config.yaml
image_size: 96
horizontal_flip: true
targets: ["class", "order", "family", "species"]
num_classes: [11, 54, 120, 500]
norm: "rmsnorm"
mlp_ratio: 3
width: 320
label_smoothing: 0.1
loss: "cross_entropy"
residual_init: "none"
beta2: 0.999
beta1: 0.95
batch_size: 128
warmup_steps: 360
Rows from block 8, named by matrix and row number. Rows with one number belong to one neuron. Each number is 128 + 24 x the weight over its row's rms, rounded and kept within 0 to 255. All counts start at 0. After the name is the row's rms in percent of the matrix's.
# gate: MLP gate (model.blocks.8.mlp.gate.weight, 960x320), inputs 240-319
# fc1: MLP up (model.blocks.8.mlp.fc1.weight, 960x320), inputs 240-319
# fc2: MLP down (model.blocks.8.mlp.fc2.weight, 320x960, transposed), outputs 240-319
gate.190 103 [132  88  97 162 142 167 130 129  87 141 122 163 110 126 108 133  85 124 121 143 169 103  93 143 108 120 178 157 152  70 101  99 166 116 165 103 157 138 158 138 105 123 141 113 149 156 107 120 153 162 104 104 125 126 144 130  99 111 111 117  95 124  97 133 138 160 141  97 148 152 130  90 139 133 147 110 119 166 152 115]
fc1.190 100 [137 157 115 147 129 142 136 110 165 126 165 140 140 112 164 121 158 116 167 131 127 125 119 163 101 161 144 138 123 144 136 123  97 148 120 128  86  95 111 110 145 163 111 120 128  79 124 159 102 131 118 174 101 101 161  94 146 145  80 133 147 148 105 135 137  71 157  87 113 130 112 130 121 125 116 144 120 150 154 110]
fc2.190 100 [121 138 124 110 130 131 158  92 128 142 142 157 145 148 126 109 100 120 125 171 158 134 147 141 124 162 126 113 116 113 105 162 140 163 104 137  91 151 133 146 114 131 145 196 117 144 144 125 137 107 123 134 114 135 141 140 137 121 164 126 146  79 173 157 117 128 120 143 102 135 114 136 109 130 109 128 127  99 135 111]
gate.191 105 [159 135 114 103 106  68 145  92 127  85 133 159 120 126  96 131 136 170 128 101 174 120 144 134  90 142 120 146 128 131  92 157 105 168 115  89 126 156 131 152 171 147 133 132 134 123  85 151  90 152 143 188 143 143 154 183 143 133 113 161 151 115 160 140  99  89 141 114 161 135 133  70 116 151 125 155 141 144 105 181]
fc1.191 106 [150 129 111 107 127  97 121 130 104 117 127 109 150 136 133 146  96  81  92  90 145  97  94 136 105 188 130 157 139 139 117 113 117 123 146 150 158 186 127 164 140  86 108 122 117 138 119 165 169 154 105 150 132 113 124  97 137 114 138 126 145 129 165 155 113 138 144 131 157 127 155 107 105 156 118 141 178 140  75 132]
fc2.191 104 [136 108 143 130 112  94 106 102 123 133 137 132 157 112 130  97 109  71 131  98 129 123  89 118 133 109 142 123 115 116 139 171 141 115 141 143 131 122  82 118 129 107 101 134 148 129 115 174 111  97 153 134 137 100 164 180 134 133 111 101 129 132 159 120 112 147 148 110 137  85 158 100 129 131 137 133 122 159 123  93]
gate.192 107 [154 123 132 149 105 123 144 101  80 135 141 121 144 108 101 123 123 135 122 161 113 155 122 132 134 141 130 161 131 104  91 169  92 152 133 122 120 124 128 134 130 132 121 128 139 137 173 132 143 131 121  98  97 113 122 134 109 139 150 125  84 158 110 110 137 112 118  99 168 131 105 133 157  95 134 173 147 155 141 180]
fc1.192 100 [151 116 127 143 112 138  62 115  54 118 129  94 109  93 145 152  96 105 114 130 169 153 128 119 118  82 138 115 125 153 163 113 156  79 141 140 173 103 112 130  96 119 142 116 132 126  95 103 124 157 115 143 131 115 121 132 134 109 118 143 115 129 139 137 104 132 148 151 119 110 107 111 132 124 111 127 134  93 123 128]
fc2.192 107 [140  82 130 123 113 114 131 135  82 119 104  90 138  97 103 143 130 146 175 109 102 179 140 113 121 125 120 126  99 159 105 147 148 162 154 129  60 130  95 129 117 126 192 169 104 119 151 130 170  87 148  96 160  94 134 101 151 162 124 111 143 143 153 113 150 133 113 113 106 119 145 146 157 150 152 136 163 165 113 109]
gate.193 102 [128  99 178 103 189 124  82  79 115 153 127 121 109  98 153 146 152 186 174 135  88 115 104 123 137 155 161 128 182  96 141 123 139 138 133 141 140 129 142 139 108 124 122 131 111 111 134 127 111 171 150 196 131 126 178 166 123 147 155 119 154 134 110 108 138 108 155 119 101 125 115  87 118 125 120 132 126 110 146 104]
fc1.193 103 [117 126 126 129 151 133 156 185 113 145 147  64 111 156 136 140 146 105 118 146 118  93 180 134 106 140 149 140 118 125 135 151  99 145 103 143 129 140 144 130 123 130 162 123 140 132 101 103 133 132 143 128 134 142 133 105 154  91 134 157  98 133 119 114 144  88 117  68 167 121 145 119 102 130 154 177  82  79 125  95]
fc2.193 102 [127 138 153 133  94 150 133 132 104 133 157 116 110 173 128 139 118 132 159 150  95 128 111  97 171 113 104 143 132  95 165 124 166 101 132 133 121 108 123 165 177 156 118 135 143  75 117 100 159 139  67 130 121 132 133 157 145 137 113 172 125 132 106 108 140 117  93 115 111 147 159 163  70 122 141 125 157 123 109 127]
gate.194 096 [ 98 134 132 109  83 132 104 142 164 131 121 135 155 128 107  87 146 124 161 105 122 119 145 143 127 132 184 142 148 156 128 153 136  70  75 135 139 120 117 147 156 136 135 121 113 150 155 148 153 139 119 126 101 180 171 152 121 137 153 115 105 126 111  99 144  93 147  90 134  78 109 117 111 135 142 120 120 161 108 164]
fc1.194 093 [ 88 137 162 118  78 128 125  86  88 143 157 125 126 130  93  89 153 142 147 139 144 126 131 143 134 123 134 139 128 110 148 109 183 151 100 103 103 134 147 132 109 123 132 124 125 134 131 133 105  94 137 134 131 151 109 127 121 105 175 132 108 136 100  87 161 124 159 138 120  89 102 117 124 145 177 158  82 164  93 150]
fc2.194 092 [101 112  99 103 131 149 124 115 120 129 140 130 115 162  93  91 122 172 104 107 134 123 133 127 125 120 108 108 117 115 124 145 109 141  80 146 135 120 141 110 157 151 139 118 142 148 140 115 113 139 131  97 146  94 103 107 124 173 131 150 153 103 106 133 144 135 117 132 170 168 114 133 123 164 129 176 104 146 125 161]
gate.195 101 [ 74 128 112 127  75 113 174 136 106 133 120 105 175 100 117  76 134 146 131 106 114 139 126 105 113 136 116 100 121 107  85 126 136 170 114  84 162 128 165 135 135 121 123 154  80 132 128 122 139 142 150 120 127 126 151 160 160 132 122  89 141 129  98 163 161 116 115  94  90 127 137 101 115 149 134 172  83  84 119 155]
fc1.195 104 [124 163 118 173 135 169  66 130 105 130 170 127 126 148 141 145 140 122 145 137 141 112 138 127 126 169 170 135 125 154 136 108 102 136 153 133  99 148 120 112 157 138 150 141 124 140 130 126  98 125 145 153 118 134 114 118 117 120 143 140 124  97 137 131 130 125 145 128 144 134 154 122 116 149 146  98 123 109 168 109]
fc2.195 105 [150 125 151 127 131 121 163 133 119 153 105 123 156 104 164 140 141 135 135  93 130 129 137 127 119 121 130 147  96 116 125 124 136 133 159 152 104 121 129 130  89 126 105 175 113 114 112 133 124 123 122  86 101 154 106 126 145 144 113 130 116 100 138  96 159 159 107 142 124 112 134 112 114 136 115 148 146 159 171 142]
gate.196 092 [113 145 151 152  95  93 144 105 129 139 104 140 137 153 112 155 149  75 133 120 123 152 109 134 146 108 131 126 127  66 107 117 151 168 123 145 120 129 122 139 132 106 133 140 150 137 178 112 124 113  77 107 158 140 110 122 162  77 135 127 105 156 120 159 101 138 141 123  69 120 124 103 120 120 141 107 172 164  90 112]
fc1.196 095 [162 144 106 144 131 117 125 114  99 124 142 148 133 118 121 137 124 172 150 101  92 150 114 120 173 123 152 137 101 148 137  93  95 135 157 119 103  91 121  76 154 110 100 115  98 123  91 169 156 120 135  97 149 161 109 166 115  88 126 109 146 133 139 193 127 145 116 135 146 133 107 139 183 148 173 124 133 156 131 135]
fc2.196 094 [122 137 156 115 119 102 162 129 133 105 106 152 101 139 100 109  94 134 137 120  98 125 155 119  99 188 118 105 111 110 124 156 125 126  71 129 124 128 162 172 150 128  98 129 146  96 132 136  77 127 152 136 105 156 114 126 157 120 153 112 145 110 114 128 128 113 135 126 114 149 159 143 103 139 137 142  98 110 122  97]
gate.197 106 [137 125 119 103 183 147 143 140 143 106 170 146 143 135 101 156 116 127 166 109 115 144 179 163 120 174 125 116 175 121 169 158 128 121 155  97 133 112 114 125 164 170 116 109 156 120 114 126 157 157 126 158 105 140 122 112 120 107 129 113 141  85 155  83 103 150 143 115 141 112 136 104 135 139 114 117 143 111  88 113]
fc1.197 104 [108  98 116 101 124 136 149 124 119 125 177 113 106 145 157 122 125  93 117 159 137 108 123 126 129 131  62 165 149  99 153 106 155 113 137 148 126 102 147 145 170 125 114 162 154 107 168 132  78 165 108 182 115  95  88 148  93 159 165  96 183  72 158 133 136  97 100 132 151 138 147 156 134 112 119 132  93 141 113 132]
fc2.197 103 [144 105 104 112 154 106 136 157 133 137  91 127 102 126 119 120 134 102 148 140 111 106 122  86 112 101  87 113 146 105 124 103 148 166 128 180  97  99 136 113  97  85 176 136 109 105 115 146 135  95 166 154 108 121  92 106 136  94 142 150 107 139 108 137 125 140 133 109 137 121 109 161 116 133 125 108  89 103 125 124]
gate.198 098 [148 122 138 156 150 106 140 140  82 102 115 135 102 107 166  89 133 117 180 121 169 118 157  87 163 152 176 122 105  89 116 168 129 141 141 131 142 104  97 170 122 183 130 155 108 154 133 128  95 174 120 157 183 158 143  74 132 119 148 164 149 133  93 171 125 140  86 135  98 132 130 104 152 160 123  90 111 129 127  85]
fc1.198 098 [166 133 133 168 125 115 134  99 144 139 135 121 118 167 106 142 119 135 126 132 117 122 133 114 116 105 140  99 135  74  91 120 110 107 102 104 110 122 100 119 122 129 124 120 157 118 145 134 111 138 132 136 148 126  95 153 164 130 101  87 129 105 146 111 108 150  94 106 122  63 147 109 138 109 142 143 119 145 104 178]
fc2.198 101 [117 125 138  92 140 111 112 138 128 106 107 143 129 104 105  85 128 111 114 117 100 138 118 128 128 125 106 112  76 137 109 147 116 131 150 153  93 130 105 131  91 125  80  80  96 133 131 123 149 121 122 108 148 130 122 110 164 109  97 120  80 128 109 113 148 164  81  73 174 172  96 130  96 163 155 145 113 132 123 142]
gate.199 100 [101 124 161 129 146 145  59 170 149  99  62  89 102 108  62 143 109 167 133 155 160 182 131 122 145 114 157  92 133 136 102 114 149 165 118 160 115 152 129 137 107  85 145  95 119 144 131 136  97 187 188 118 126 138  96 121 138 146 140 162 158 131 139 143 154 154 158 140 131 160 101 143 147 120 129 149 106 104  92 130]
fc1.199 097 [184 115 134 103  93 134 103 165 149 118 143 121 148  85 135 141 143  95 143 138 132 121 134 127 109 146 125 148 163 112 112  95 165 113 145 134  91 100 111 130 112 130 155 162 151  96 157 114 154 143 134 135 136  85 153  90 144 125  87 123 111 122 150 187 117 110 131 145 142 122 135 130 114 101 106 100 117 117 128 110]
fc2.199 098 [113  81 157 126 142 140 145  99 114 128 144 117 155 140 127 145 170 108  90 113 143 110 139 132 111 133 163 185 109 147 119 126  99 133  68 161 120 144 109 129 125  92 140 120 133  77 144 130 145 125 131 149 109 147 135  68 118 140 138 161  74 101 127  81  89 145 105 113 136 105 120 130 119 109 179  80 143 118  89  95]
gate.200 105 [153 114 115 147 139 124 128  93 112 117 156 121 148 161 117 125 129 104 189 135  95 129  95 120 122 142  94 153 129 102 138 152 126 146 152 140 155 110 106 133 107 113 140 139 113 114 133 118 112  96 127 134 140 100 146 134 175 147 177 155 104 133 144 118 184  91 107 135 132  75 168 130 140 127  94 151 149 163 156  78]
fc1.200 101 [137 140 157 151 141 161 150 107 168 121 125 150 104  89  87 145 107 117 113  94 106 121 164 129 144 165 156 119 150  88 134 105 109 122 126 142  91 162 145  95 102 123 173 170 142 110 144 156 112 157 151 119  92 141 152 137 153 149 126 138 146 108  94 138  86 149 106 108 113 128 116 143 166 129 106  68  89 143 130 153]
fc2.200 101 [153 121 131 138 103 123 103  94 151 108 128 149 159 137 129 111 136 134 129  92 156  89 125 156  97 152 137 154 136 122 150 141 138 122 141 181 147  82  84 109 128 133 155 118 114 127 136 129 112 118 180 109  89 161 125 159 109 159 130 132 139 124 158 148 143 106 163 126 127 129 153 160 149 127  92 149 158 148 100  94]
gate.201 091 [170 126 146 137 159 152 131 102 137 121 163 124 136 121 157 139 116 151 110  99 113 112 114 127 138 156 147 113 104 134 173 116 141 154 135  84 129 112 131 170 123  98  89 120 115 136 126  72  85 105 104 115 104 105 111 100 102 132 143 100 139 135 125 151  86 143 175 138 156 105  94  90 153 183 108 132 152 106 143 147]
fc1.201 092 [128 118 125 133 104  74 134 138 152 145 118 144 118  79 157 118 141 133 112 151 131 114 120 104 105 117 145 163 122 155 123 117  85  96  88 129 190 121 158 132  73 147  98 125 142 127 135 149 118 130 102 140 135 144 100  96 133 129 122 148 152 108 141 145 134 133 125 145 155 121 107 181 176 180 112 109 146  92 123 127]
fc2.201 096 [152 122 114 148 129 134  53 108  92 117 147 151 102 145 130 133  94 151 136 140  78  84 137  77 152 180  89 158 134  82  92  94 112 146 124 151  98 146 107 160 153 161 111 122  86 133 156 157 132 121 143 105 119 146  79 134 100 141 137 139 128 142 140 149 149 157 144  71 101 153 145  97 134 141 115 100 134  84 160 155]
gate.202 098 [155 121 130 154 115 134 121 112 151 126 149 108  58 138  88 117 153 124 138 152 113 152 125 139 145 130 153 133 109  78 149 129 151 133 113 122 116 158 145 132 152 149 159 124 119 120 111  76 114 130 131 159 125  92 125 167 138 120 156 101 170 117 115 119 148 153 149 132 153 147 106  92 148 129 147 117 137  93 129 134]
fc1.202 102 [134 104 127 187 127 106 166 152 125 166 139 127 136 126 128 117 177 141 149 139  89 127  86 149 116 139 141 141 145 142 130 129 109 124 124 161 168  75 128 158 100 139 135 109 126 201 127 103 128 158 150 123 128 165 105 158 147  93 139 147 140 158 106 145 126 145 160 137 136 100 133 141 114  57 148 146 119 134  99 143]
fc2.202 100 [163 132 135 125 115 100 128 161 126 130 105 112 120 153 147  82 117 171 116  88 160  85 115 160 121 147 185 149 118 140 149 128 171 105 111 123 167  83  77 165 159 143 114 139 109 107 140 144 142  85 103 148  84  92 119 144 123 138 106 120 137  70 124 105 162 121 125 147 116 133 100 111 166 148 138 129 121 131 101 132]