{
  "arch": "mlp_mixer",
  "model": "image classifier",
  "dataset": "photos of plants and fungi (iNaturalist)",
  "train_examples": 45211,
  "image_size": 96,
  "crop_scale_min": 0.7,
  "horizontal_flip": true,
  "translate": 0.06,
  "cutout": 0.4,
  "targets": ["class", "order", "family", "species"],
  "num_classes": [11, 54, 120, 500],
  "norm": "rmsnorm",
  "norm_position": "pre",
  "hidden_act": "swiglu",
  "mlp_ratio": 3,
  "parallel_block": false,
  "inner_norm": false,
  "drop_path": 0.1,
  "patch_size": [12, 12],
  "layers": 16,
  "width": 320,
  "label_smoothing": 0.1,
  "loss": "cross_entropy",
  "init": "torch_default",
  "residual_init": "none",
  "optimizer": "soap",
  "beta2": 0.999,
  "learning_rate": 0.0012,
  "beta1": 0.95,
  "shampoo_beta": 0.999,
  "eps": 1e-08,
  "precondition_frequency": 10,
  "max_precond_dim": 1536,
  "one_sided": true,
  "adamw_lr_other_params": 0.00099,
  "max_grad_norm": 5.0,
  "max_steps": 18000,
  "batch_size": 128,
  "epochs": 51.0,
  "lr_schedule": "linear",
  "final_lr_fraction": 0.01,
  "warmup_steps": 360,
  "weight_decay": 0.1,
  "adamw_weight_decay_other_params": 0
}
Rows from block 12, named by matrix and row number. Rows with one number belong to one neuron. Each number is 128 + 32 x the weight over its row's rms, rounded and kept within 0 to 255. All counts start at 0. Numbers have three digits each.
# gate: MLP gate (model.blocks.12.mlp.gate.weight, 960x320), inputs 0-79
# fc1: MLP up (model.blocks.12.mlp.fc1.weight, 960x320), inputs 0-79
# fc2: MLP down (model.blocks.12.mlp.fc2.weight, 320x960, transposed), outputs 0-79
gate.244:151118114168075093140157119091149158169101106070108161147115100115077138136146141142114172106114129154131135149179100081091109172107185188108094117160088140141131186105120132127120132162207133149161106124091192143156099140138132143168113127
fc1.244:140093097151108158123124133102105122134126181137112125129190146161161111147150138169187114118150114099091049155130156127081084142134084154083128118136144167106133136151141192120132098089091159197104108111127113069176125150138122108120108120
fc2.244:161113149084114157105156140108148124085139117172112134107127108109057170164084135115121108139189106152167079102133095091130147110055154196165170078137120168172146102148076124150166135164124104130176169154146176141108057192155097090130083099
gate.245:053122153122139167147142084168153119188110209112128133163059125139094094188201100161160098135077129186133096127091132096105093127124138091162087172181106139139114169141131129149096120094176111143117136124159108101102174196089139143134113141
fc1.245:101112102138159161103128146088082169149118102143106134089155087144104082108134125079142135172108127136176111099110100110149190186160117147123162106117154195099150097159111116126133073094108176240118187088144128087110088127123116062069118112
fc2.245:142128126171112178153153099107091158135144096122098152133121126125136099148171111140191106039137124143129089178176101133148069106155117125168097136140183126137150133130138160082165111176132168120158089131135154092131146090093073139096091116
gate.246:100110181140138184106105109155098134094139160145096171049102157114131148095170183155193151175087116107080154131146091061152177106166128140121094155120124147150182166111064105146115131139128116105167124102167109187104131153140142120147172122
fc1.246:164148193106142142124092133157188162127155090103188142131139125080080121103176123148103140108107209047157102137122142180181167082199129083151164176115143085115156108102146140178137094141093168178117137203104151141124113130067125148121082100
fc2.246:152115172118108153085125072167216118093110132137178158135095069171140063094129111097137129091071138145128158150086136111144129146229131108204096129173132163153125091148060146127113084125186151141149134147134120105114155126201149141106116073
gate.247:170113149139114099149123129126077168111145114117137118170110122229105052127146129130149124117150152121150124152158146158131145118100156148094065161124194148145108129127155029168144121158111164130166103163138103165113139101082127121152103164
fc1.247:122128152125112144161158145116125161152015157116134134180137159109170151147174124226139140182171109075088223104123147142123108170134089093115152137126162179120112177136053089158181164148159138083105175166106109168171116133056140159121091107
fc2.247:165139129129195099165144144168150183155086099189200121114149177090075180112092149163163145145148132095041144179061095118103078150160127095195139107143124123112140118134091054094107108096139098127154109140097127109115131224184076078158219113
gate.248:148126153142125107085132129141095109115093158145158066147089109155135122057115168103142144108181151149106149166139148128122118106061146168134145138117130195103186112111172136177170095105172170137130119156072098141094133177125107141122216137
fc1.248:104164151066120162110086107093089110086116128145121141137119165095122120081166135120123149087152105106087103158132115134156141063107043055111066104184197086151154136086091137190160102123126161134179104128135057100151135105134152188128097105
fc2.248:141190156112087145128067061093136153134183115080119119136105137069142117118154146111073154180108137142147194153145122146180120112142147093160136077101145121141178147124119078184150127138141066114151197128074090162078135062113159168160093129
gate.249:124122140073092164134092143138111173127166154162092109136092046141133141092174132089110108130103178136119136179155160054141118136185108118119095151119169138193118159121119173084124051172135138112146155138105118087082118155097118107143092147
fc1.249:137131097131139141145200127154148150090139143089132034131152111091184163105122127132158195149145129136119121126151110137154115105118081134092123084089115173123143141157152085155132118140154133121149135173200155092151133155171064157120129107
fc2.249:105090087159108182074137191120071114119114109126123108159154146070097125114192135088111120066159131148146111101102092105169156091154139150049155131075122143165119116137098129137089119169159183083134090153034220057149154158095128153111160122
gate.250:136171143146170147134150109163092115055109128122172094098126121156134149120087140137162125105122174117166202139130126090116136173056122119123092138094138101145045174104152116105175103102117151111168143127092081139217142066147197116167081130
fc1.250:121183150171123123228134118083113114174119086129125148117115157148150125176180118069156118140134154153139129134144142135097168161125062103139131113145168200141128182109124125145129105102069141113137147132135087153164093170122135121136102175
fc2.250:176102109098156169169106136090086037155154098152065144171129163155159145162204082115216126138145149071123117143137149151148144133091111122105124113145105074079087148104154103115150137144165134104109186101127110088128162140132138118136117137
gate.251:113136152161088087138120112148111102147080145055172134166120109117115148181121140116126135142124153092091089093127084158097076086179135062125089073108096128158104202136183165114153211138122191124135145127138130074085087159101109100138086152
fc1.251:165097096180118093136150141160092091148117143129142215109125166139175143176151114162076085109140112149109132179108096125119097087113166142120163070108142051086067154170197142153136205104107152032094157134155114118100164117148095132162075178
fc2.251:197128197080118120110129106149056138156135110147132152126089092107131100114122120142076099097152169120085123129128153176124103181167186125137157149119105122154184092150137141177135105059114159184104156075172106124073152102157166131112102140
gate.252:147123102150183153160124115153147082166150095108090114144187074090121124067167142137154146100166132149094105104129141086160158113101120098131126094130159140113177122171158155104144076077116083115137133106149198087143137111088142160137109128
fc1.252:143162127130132161103133119130185101109132197117111074133148075178125096074110115093152131108122135215150133098123173118064109147136123095117128109107122103143083164172146142143159108154152159135143127206143170083118097117142077149093163093
fc2.252:060150084104116073125135113140141171179144067080089148106100170182078171151106177101065132162102115144128081061130148137156165134140150081079133125091114095103162094157145115097058169136120131137141122084118114062052110070114147075142108140
gate.253:117061122110131155081161114183124109087166123111156169125154163146150165099122182119159108111151102153165121105123166093040175089122140164092116165092179156158093111099170149095092147130183145110091147146212093058145171088103158159107108161
fc1.253:077143085190111104098142061112097147133140106148109157082167128089099175098130111147153214133165140140171118118109153152105125156150147127098168092141109144118107142089194135158149136149118111165125119137113074113119090178171130147111152125
fc2.253:131182152141158103167163172088137117120136087057167137125115115110089065120095098169201075086123169118118128117104125076149149133120102075166084064114139108137131163121100139115190106140134189134119118190139118140184158126105100127149193192
gate.254:114094128141170148096163132098170131100163064087106103113139104079184116124140076082141185127109078176151087044091090103072129099120095084180096128119146142106096182112116121121129164122062137142143159101156171142119130105132111165162128116
fc1.254:178127090167097140048093102097099076172116164135114108168103122180186089169144191112189129132139113169093149089152132114141147171146199152106065137138153108092139154126085139126146120183135181145169055147093106093084137139155128120063128073
fc2.254:164147155134127149126112102124140176130094110128156107176150091108121104132100122135099163100091115111086086113136122116116156174123153134116102114140097153127136177082163144131187178203116106143117098113177158089134105153185152168117121127
gate.255:114107115118103129060113095148107177137147088075148124107134127061095095076174142133098162111141134135100128078152124125061168175117106118143112139132182172163156095136150127142062114123133132145159157074201121163097098166144148152133097115
fc1.255:106153131132087114132101096138138113136124175160150059117148153180126148146168148079129138076100090112123132168150190128135177089106199157088154131142129066147078096161152085094098100120118113146129132108166134109188112115160060122050113131
fc2.255:067116088168126167129173151102125116169141102099126128139122131105140158092148136080153068122131175158134155091077065086153076148095152142065169094170102126156102131119107165154124134141135100140169091165127163126193110145110124184137089185
gate.256:074162095150144205178141182149160121116098127109157057120082165093176182117117120128106097100122140096113156124162132097109146168058137133113109088126159116098125101125102182135191137137201137100079118141140145199143115175062166148092106151
fc1.256:081112173104126127132069119122097130142080091104084101103230116055126113164109115071155158132082141096112127190147120113170168097122088089142080138083077133154108160083108126142121120131095184090083140099161127110162126104190150165165129149
fc2.256:096136102111147103101131131129138055099139115123126131072152162126125120155111139149112138109118119219115157157097157121140144066131172112116144143184115191211133141150097133106185123120201125180074150080124101118137137118178138105156086093
gate.257:167110119131097118094078149116108145096168159136148205109150169173081186116083133189150082165119180162087201127097135140143101140138131168155157081107145050095114162127097093153098153175126142086114150135153140093100099158114110140129128140
fc1.257:152159132124101167191130137096196107169172146164090174186161092085069075175139113110083157096117100147101116150165090138132160148151100131149149172101179159121116128070190159158126104159134138113132148095133122067166148148125118074101160068
fc2.257:102160133168129111104141134106143090060123153100144132094072152154127114117145131145115123105129160146127154094148117146097137122103161157130111102116058180047141140141162154103189130111126145156089131191107130130110105172147157010095194120
gate.258:123156130203189129123030165125158140050120141112173101146119086106188088146128109116130087113127133110118109082084128102106153143136122100176128156163154091176051126081150180106136151124133072125082141161172105136134136123138155133197046129
fc1.258:153078105120121113187115151112082157122129142112077128102119151177124128102148141106120131111101168120127133117130119118158156107098112107167117138141136124182093185121093141071145154127131099164180081149122200125073107174117098102133108152
fc2.258:151139164108116181174133130117188091116132158034091116102116097086076083099182133183199111100129106083114131133115121100115113203128125159116183103104113112097180111097125190050080074186123173108160114079139133146141122136090082138131170133
gate.259:122172182205123131137120147121110155127174080147104102087153188148096118129144130086132144093178166058080124200163153146118126088153116138138166089082090135106088169086178080151121049179211117086130130082195128053100137124148110114114134167
fc1.259:169187112121163116164137181105139128095169164099144110077073120064126176134099120100130159167136121112105151173188096165130112182151130155117095149129099158140039143135157119176128160155115093152117148135176119142110102144134130178164096109
fc2.259:122129151157138093100135090072104142117094181062151096149163078156151170097150150135101111124103182096093164105100138122144101090142158114171116069130062096130154116046089155148174083072165127115124107113116088122103115053109123161098103181
gate.260:105199172095135098086070185110105175137116166165107127159162107137146135123153085120163169086117151122079147079116160144175144140125150137117105113116075140085118096099140122109074092182101127220135131109168156119099170142115068085139187169
fc1.260:152153125095117125088104150110139154149096081153150068161168161110112109109118094114139087123068129171119150128168167101191122173091120138154077135131159144112160157138105135169067147141105200087153133108180101143143132140132117077091174164
fc2.260:110102144113085161147159168138148129187090115187119091133125115156130095097150095125169102134073107114165141133088098127077028147119129176109159106162135200159164134152161133109108139173094206141162128133071135129171171120147134188122134143
gate.261:143141088151133141101128142097108145114063132198136069125086166126189105094107042167150113117111153119162107107134095095082120084137080111136137161162140155135114127136133135140093146060078154104147066167115147066190157125109094111085101147
fc1.261:150128116119112124155128100133135186130131154092126143132129151174163145176174151091169181080111139136135158146157108073095083106175094122201119132127161101156178091153128109114123150092147159116135181133123122107164180109124152166074101074
fc2.261:150146072170123100118121113128124110159192160146087158145113156107142164138071186129104178146112150154076170150126101156128138131112075166130123132155062101136094124153173127144180082059099116089142178102093121114078119165107149111062163139
gate.262:150175168139138121106143178123137110145128109119017123108103141076157150084106153145171139153156140137149117165107134086153095070117155197105101135106147122138067101153147094101122115155122072051082160167164139127127120162139086087125102179
fc1.262:127083101108124100095070230119133177103050154090097064130149150102163131100154060125110133094125127143106081166160097119135106118129075127128106082144146169121117123147135079145096135152103121147127196176106188065147059166124136128119077075
fc2.262:132097130109111125150120144148131199150098122107172132142165130159129137131095154144166201131156114148113105120145095165126117121150090131155115150118112147125077121128155112113110145122143131099180171105141121191123124124134091124152127107
gate.263:103085150090142096108148081138187134151142168108160105100091091125139114102145135158151125109162117186154140144086091124115060097103078116184145124174135118087161156127142177160122110162154130181102088133137179147124164113135186142084182067
fc1.263:071134129170075126096110061134157069088142118181121157089103156144145130117158127117136120173083161179136136099131126116117211128101143097167137185137083108125116183096197104141126150117097111176119167123160101101110194147129107134114103131
fc2.263:128127073143116151119114174157169119122151117130126111095136120160158130083165131091148120122130125133137100171107136122225112069119141224139140092095097158128098130110164107119095126166125116164117094147229169108031130109153209145076129125
gate.264:118094156106149117087146139142076140156134125093034126092126122171145149125103039158121095171058090093087124079180121117119144138117105092131131142133153130142129084136077080137150199154137148184130069121136112162154094112138114096164140144
fc1.264:135146160151122150105158145123148149161144121093112117194108158124152119081080164139117070076107168156080102122080125157152158111152167105101113127154140129076170113150111152129092206115155111124176114152140114121140152140138154060117090120
fc2.264:095120118128066165150133149115072096178080134116087094101109115146104133141149129178145119165109096150111183104099108108081137208133068121128152116141100120127077125103139186097153103152175144158098181090135153148082071105186094177105146117
gate.265:159172140152166139113160154064143127144149123058098113111119138109092113166162104089187111163043127150114152187131177132129179171128154139088154077123081131133140131157148131115132188120144121137105129117168131135125147156128159166194137107
fc1.265:136094164101147152104148142099110149099142166119106199121111118116116183118117116069116094163132147131159146070131146116185143089111139076101123177161218140131106158124099156108124153143157136117133148120180093126101107120154174125132140128
fc2.265:111073075122095119137098145131159124134161099152125112121159101078097111180168129117158071128155076118137104152119176191158169125123125131096216103120181102154199093164144169097103067124162121139098123150083092131156066100089116103090124091
gate.266:057119090110141117130114087129143150175138165115101110195136117077129119124113129154150131111098060130118119218098122139107106118127081122154136104144092166082150173135193102080114143109116132156178107100129138145127169161132186156116112144
fc1.266:159109073155162082125164122103153141181143166155101193130069172104178157181111162124139165106135101086117150107066139125175123123162121163132216114169110121108125179149166116129150119137129117102053127105126134123183127135107122137177162142
fc2.266:165119073121101115136119135095140105125184105136085126070103232105122154115148155117119087115118138096194092129100154105082193180107131122131131094131141117101076063113129087158161103137134107175113160129123117140130136112154139148111128111
gate.267:181132121154144128153129153104127126170049110159122190107189150151143167143156110097190075090118173169111089084119108107109094176138127172118105193089120147053156087146076149112077149096154176066133141116150129141185140106170144157099135081
fc1.267:065107132119172171140174099136119087094108111132120122073107102165114179065162164125066092122121073126075103115100096164101131111118106154114124124222204186077143101198123093120140123120117081160103107134136110123148101180097165163097131110
fc2.267:099088149147165149151185107155034106105108131121118132130135108117086122161157084214088091176104143097094063141205121151114159097132092092140073159107141127116145107115119107121138137178123140125128138130110164140171158112127161041074126172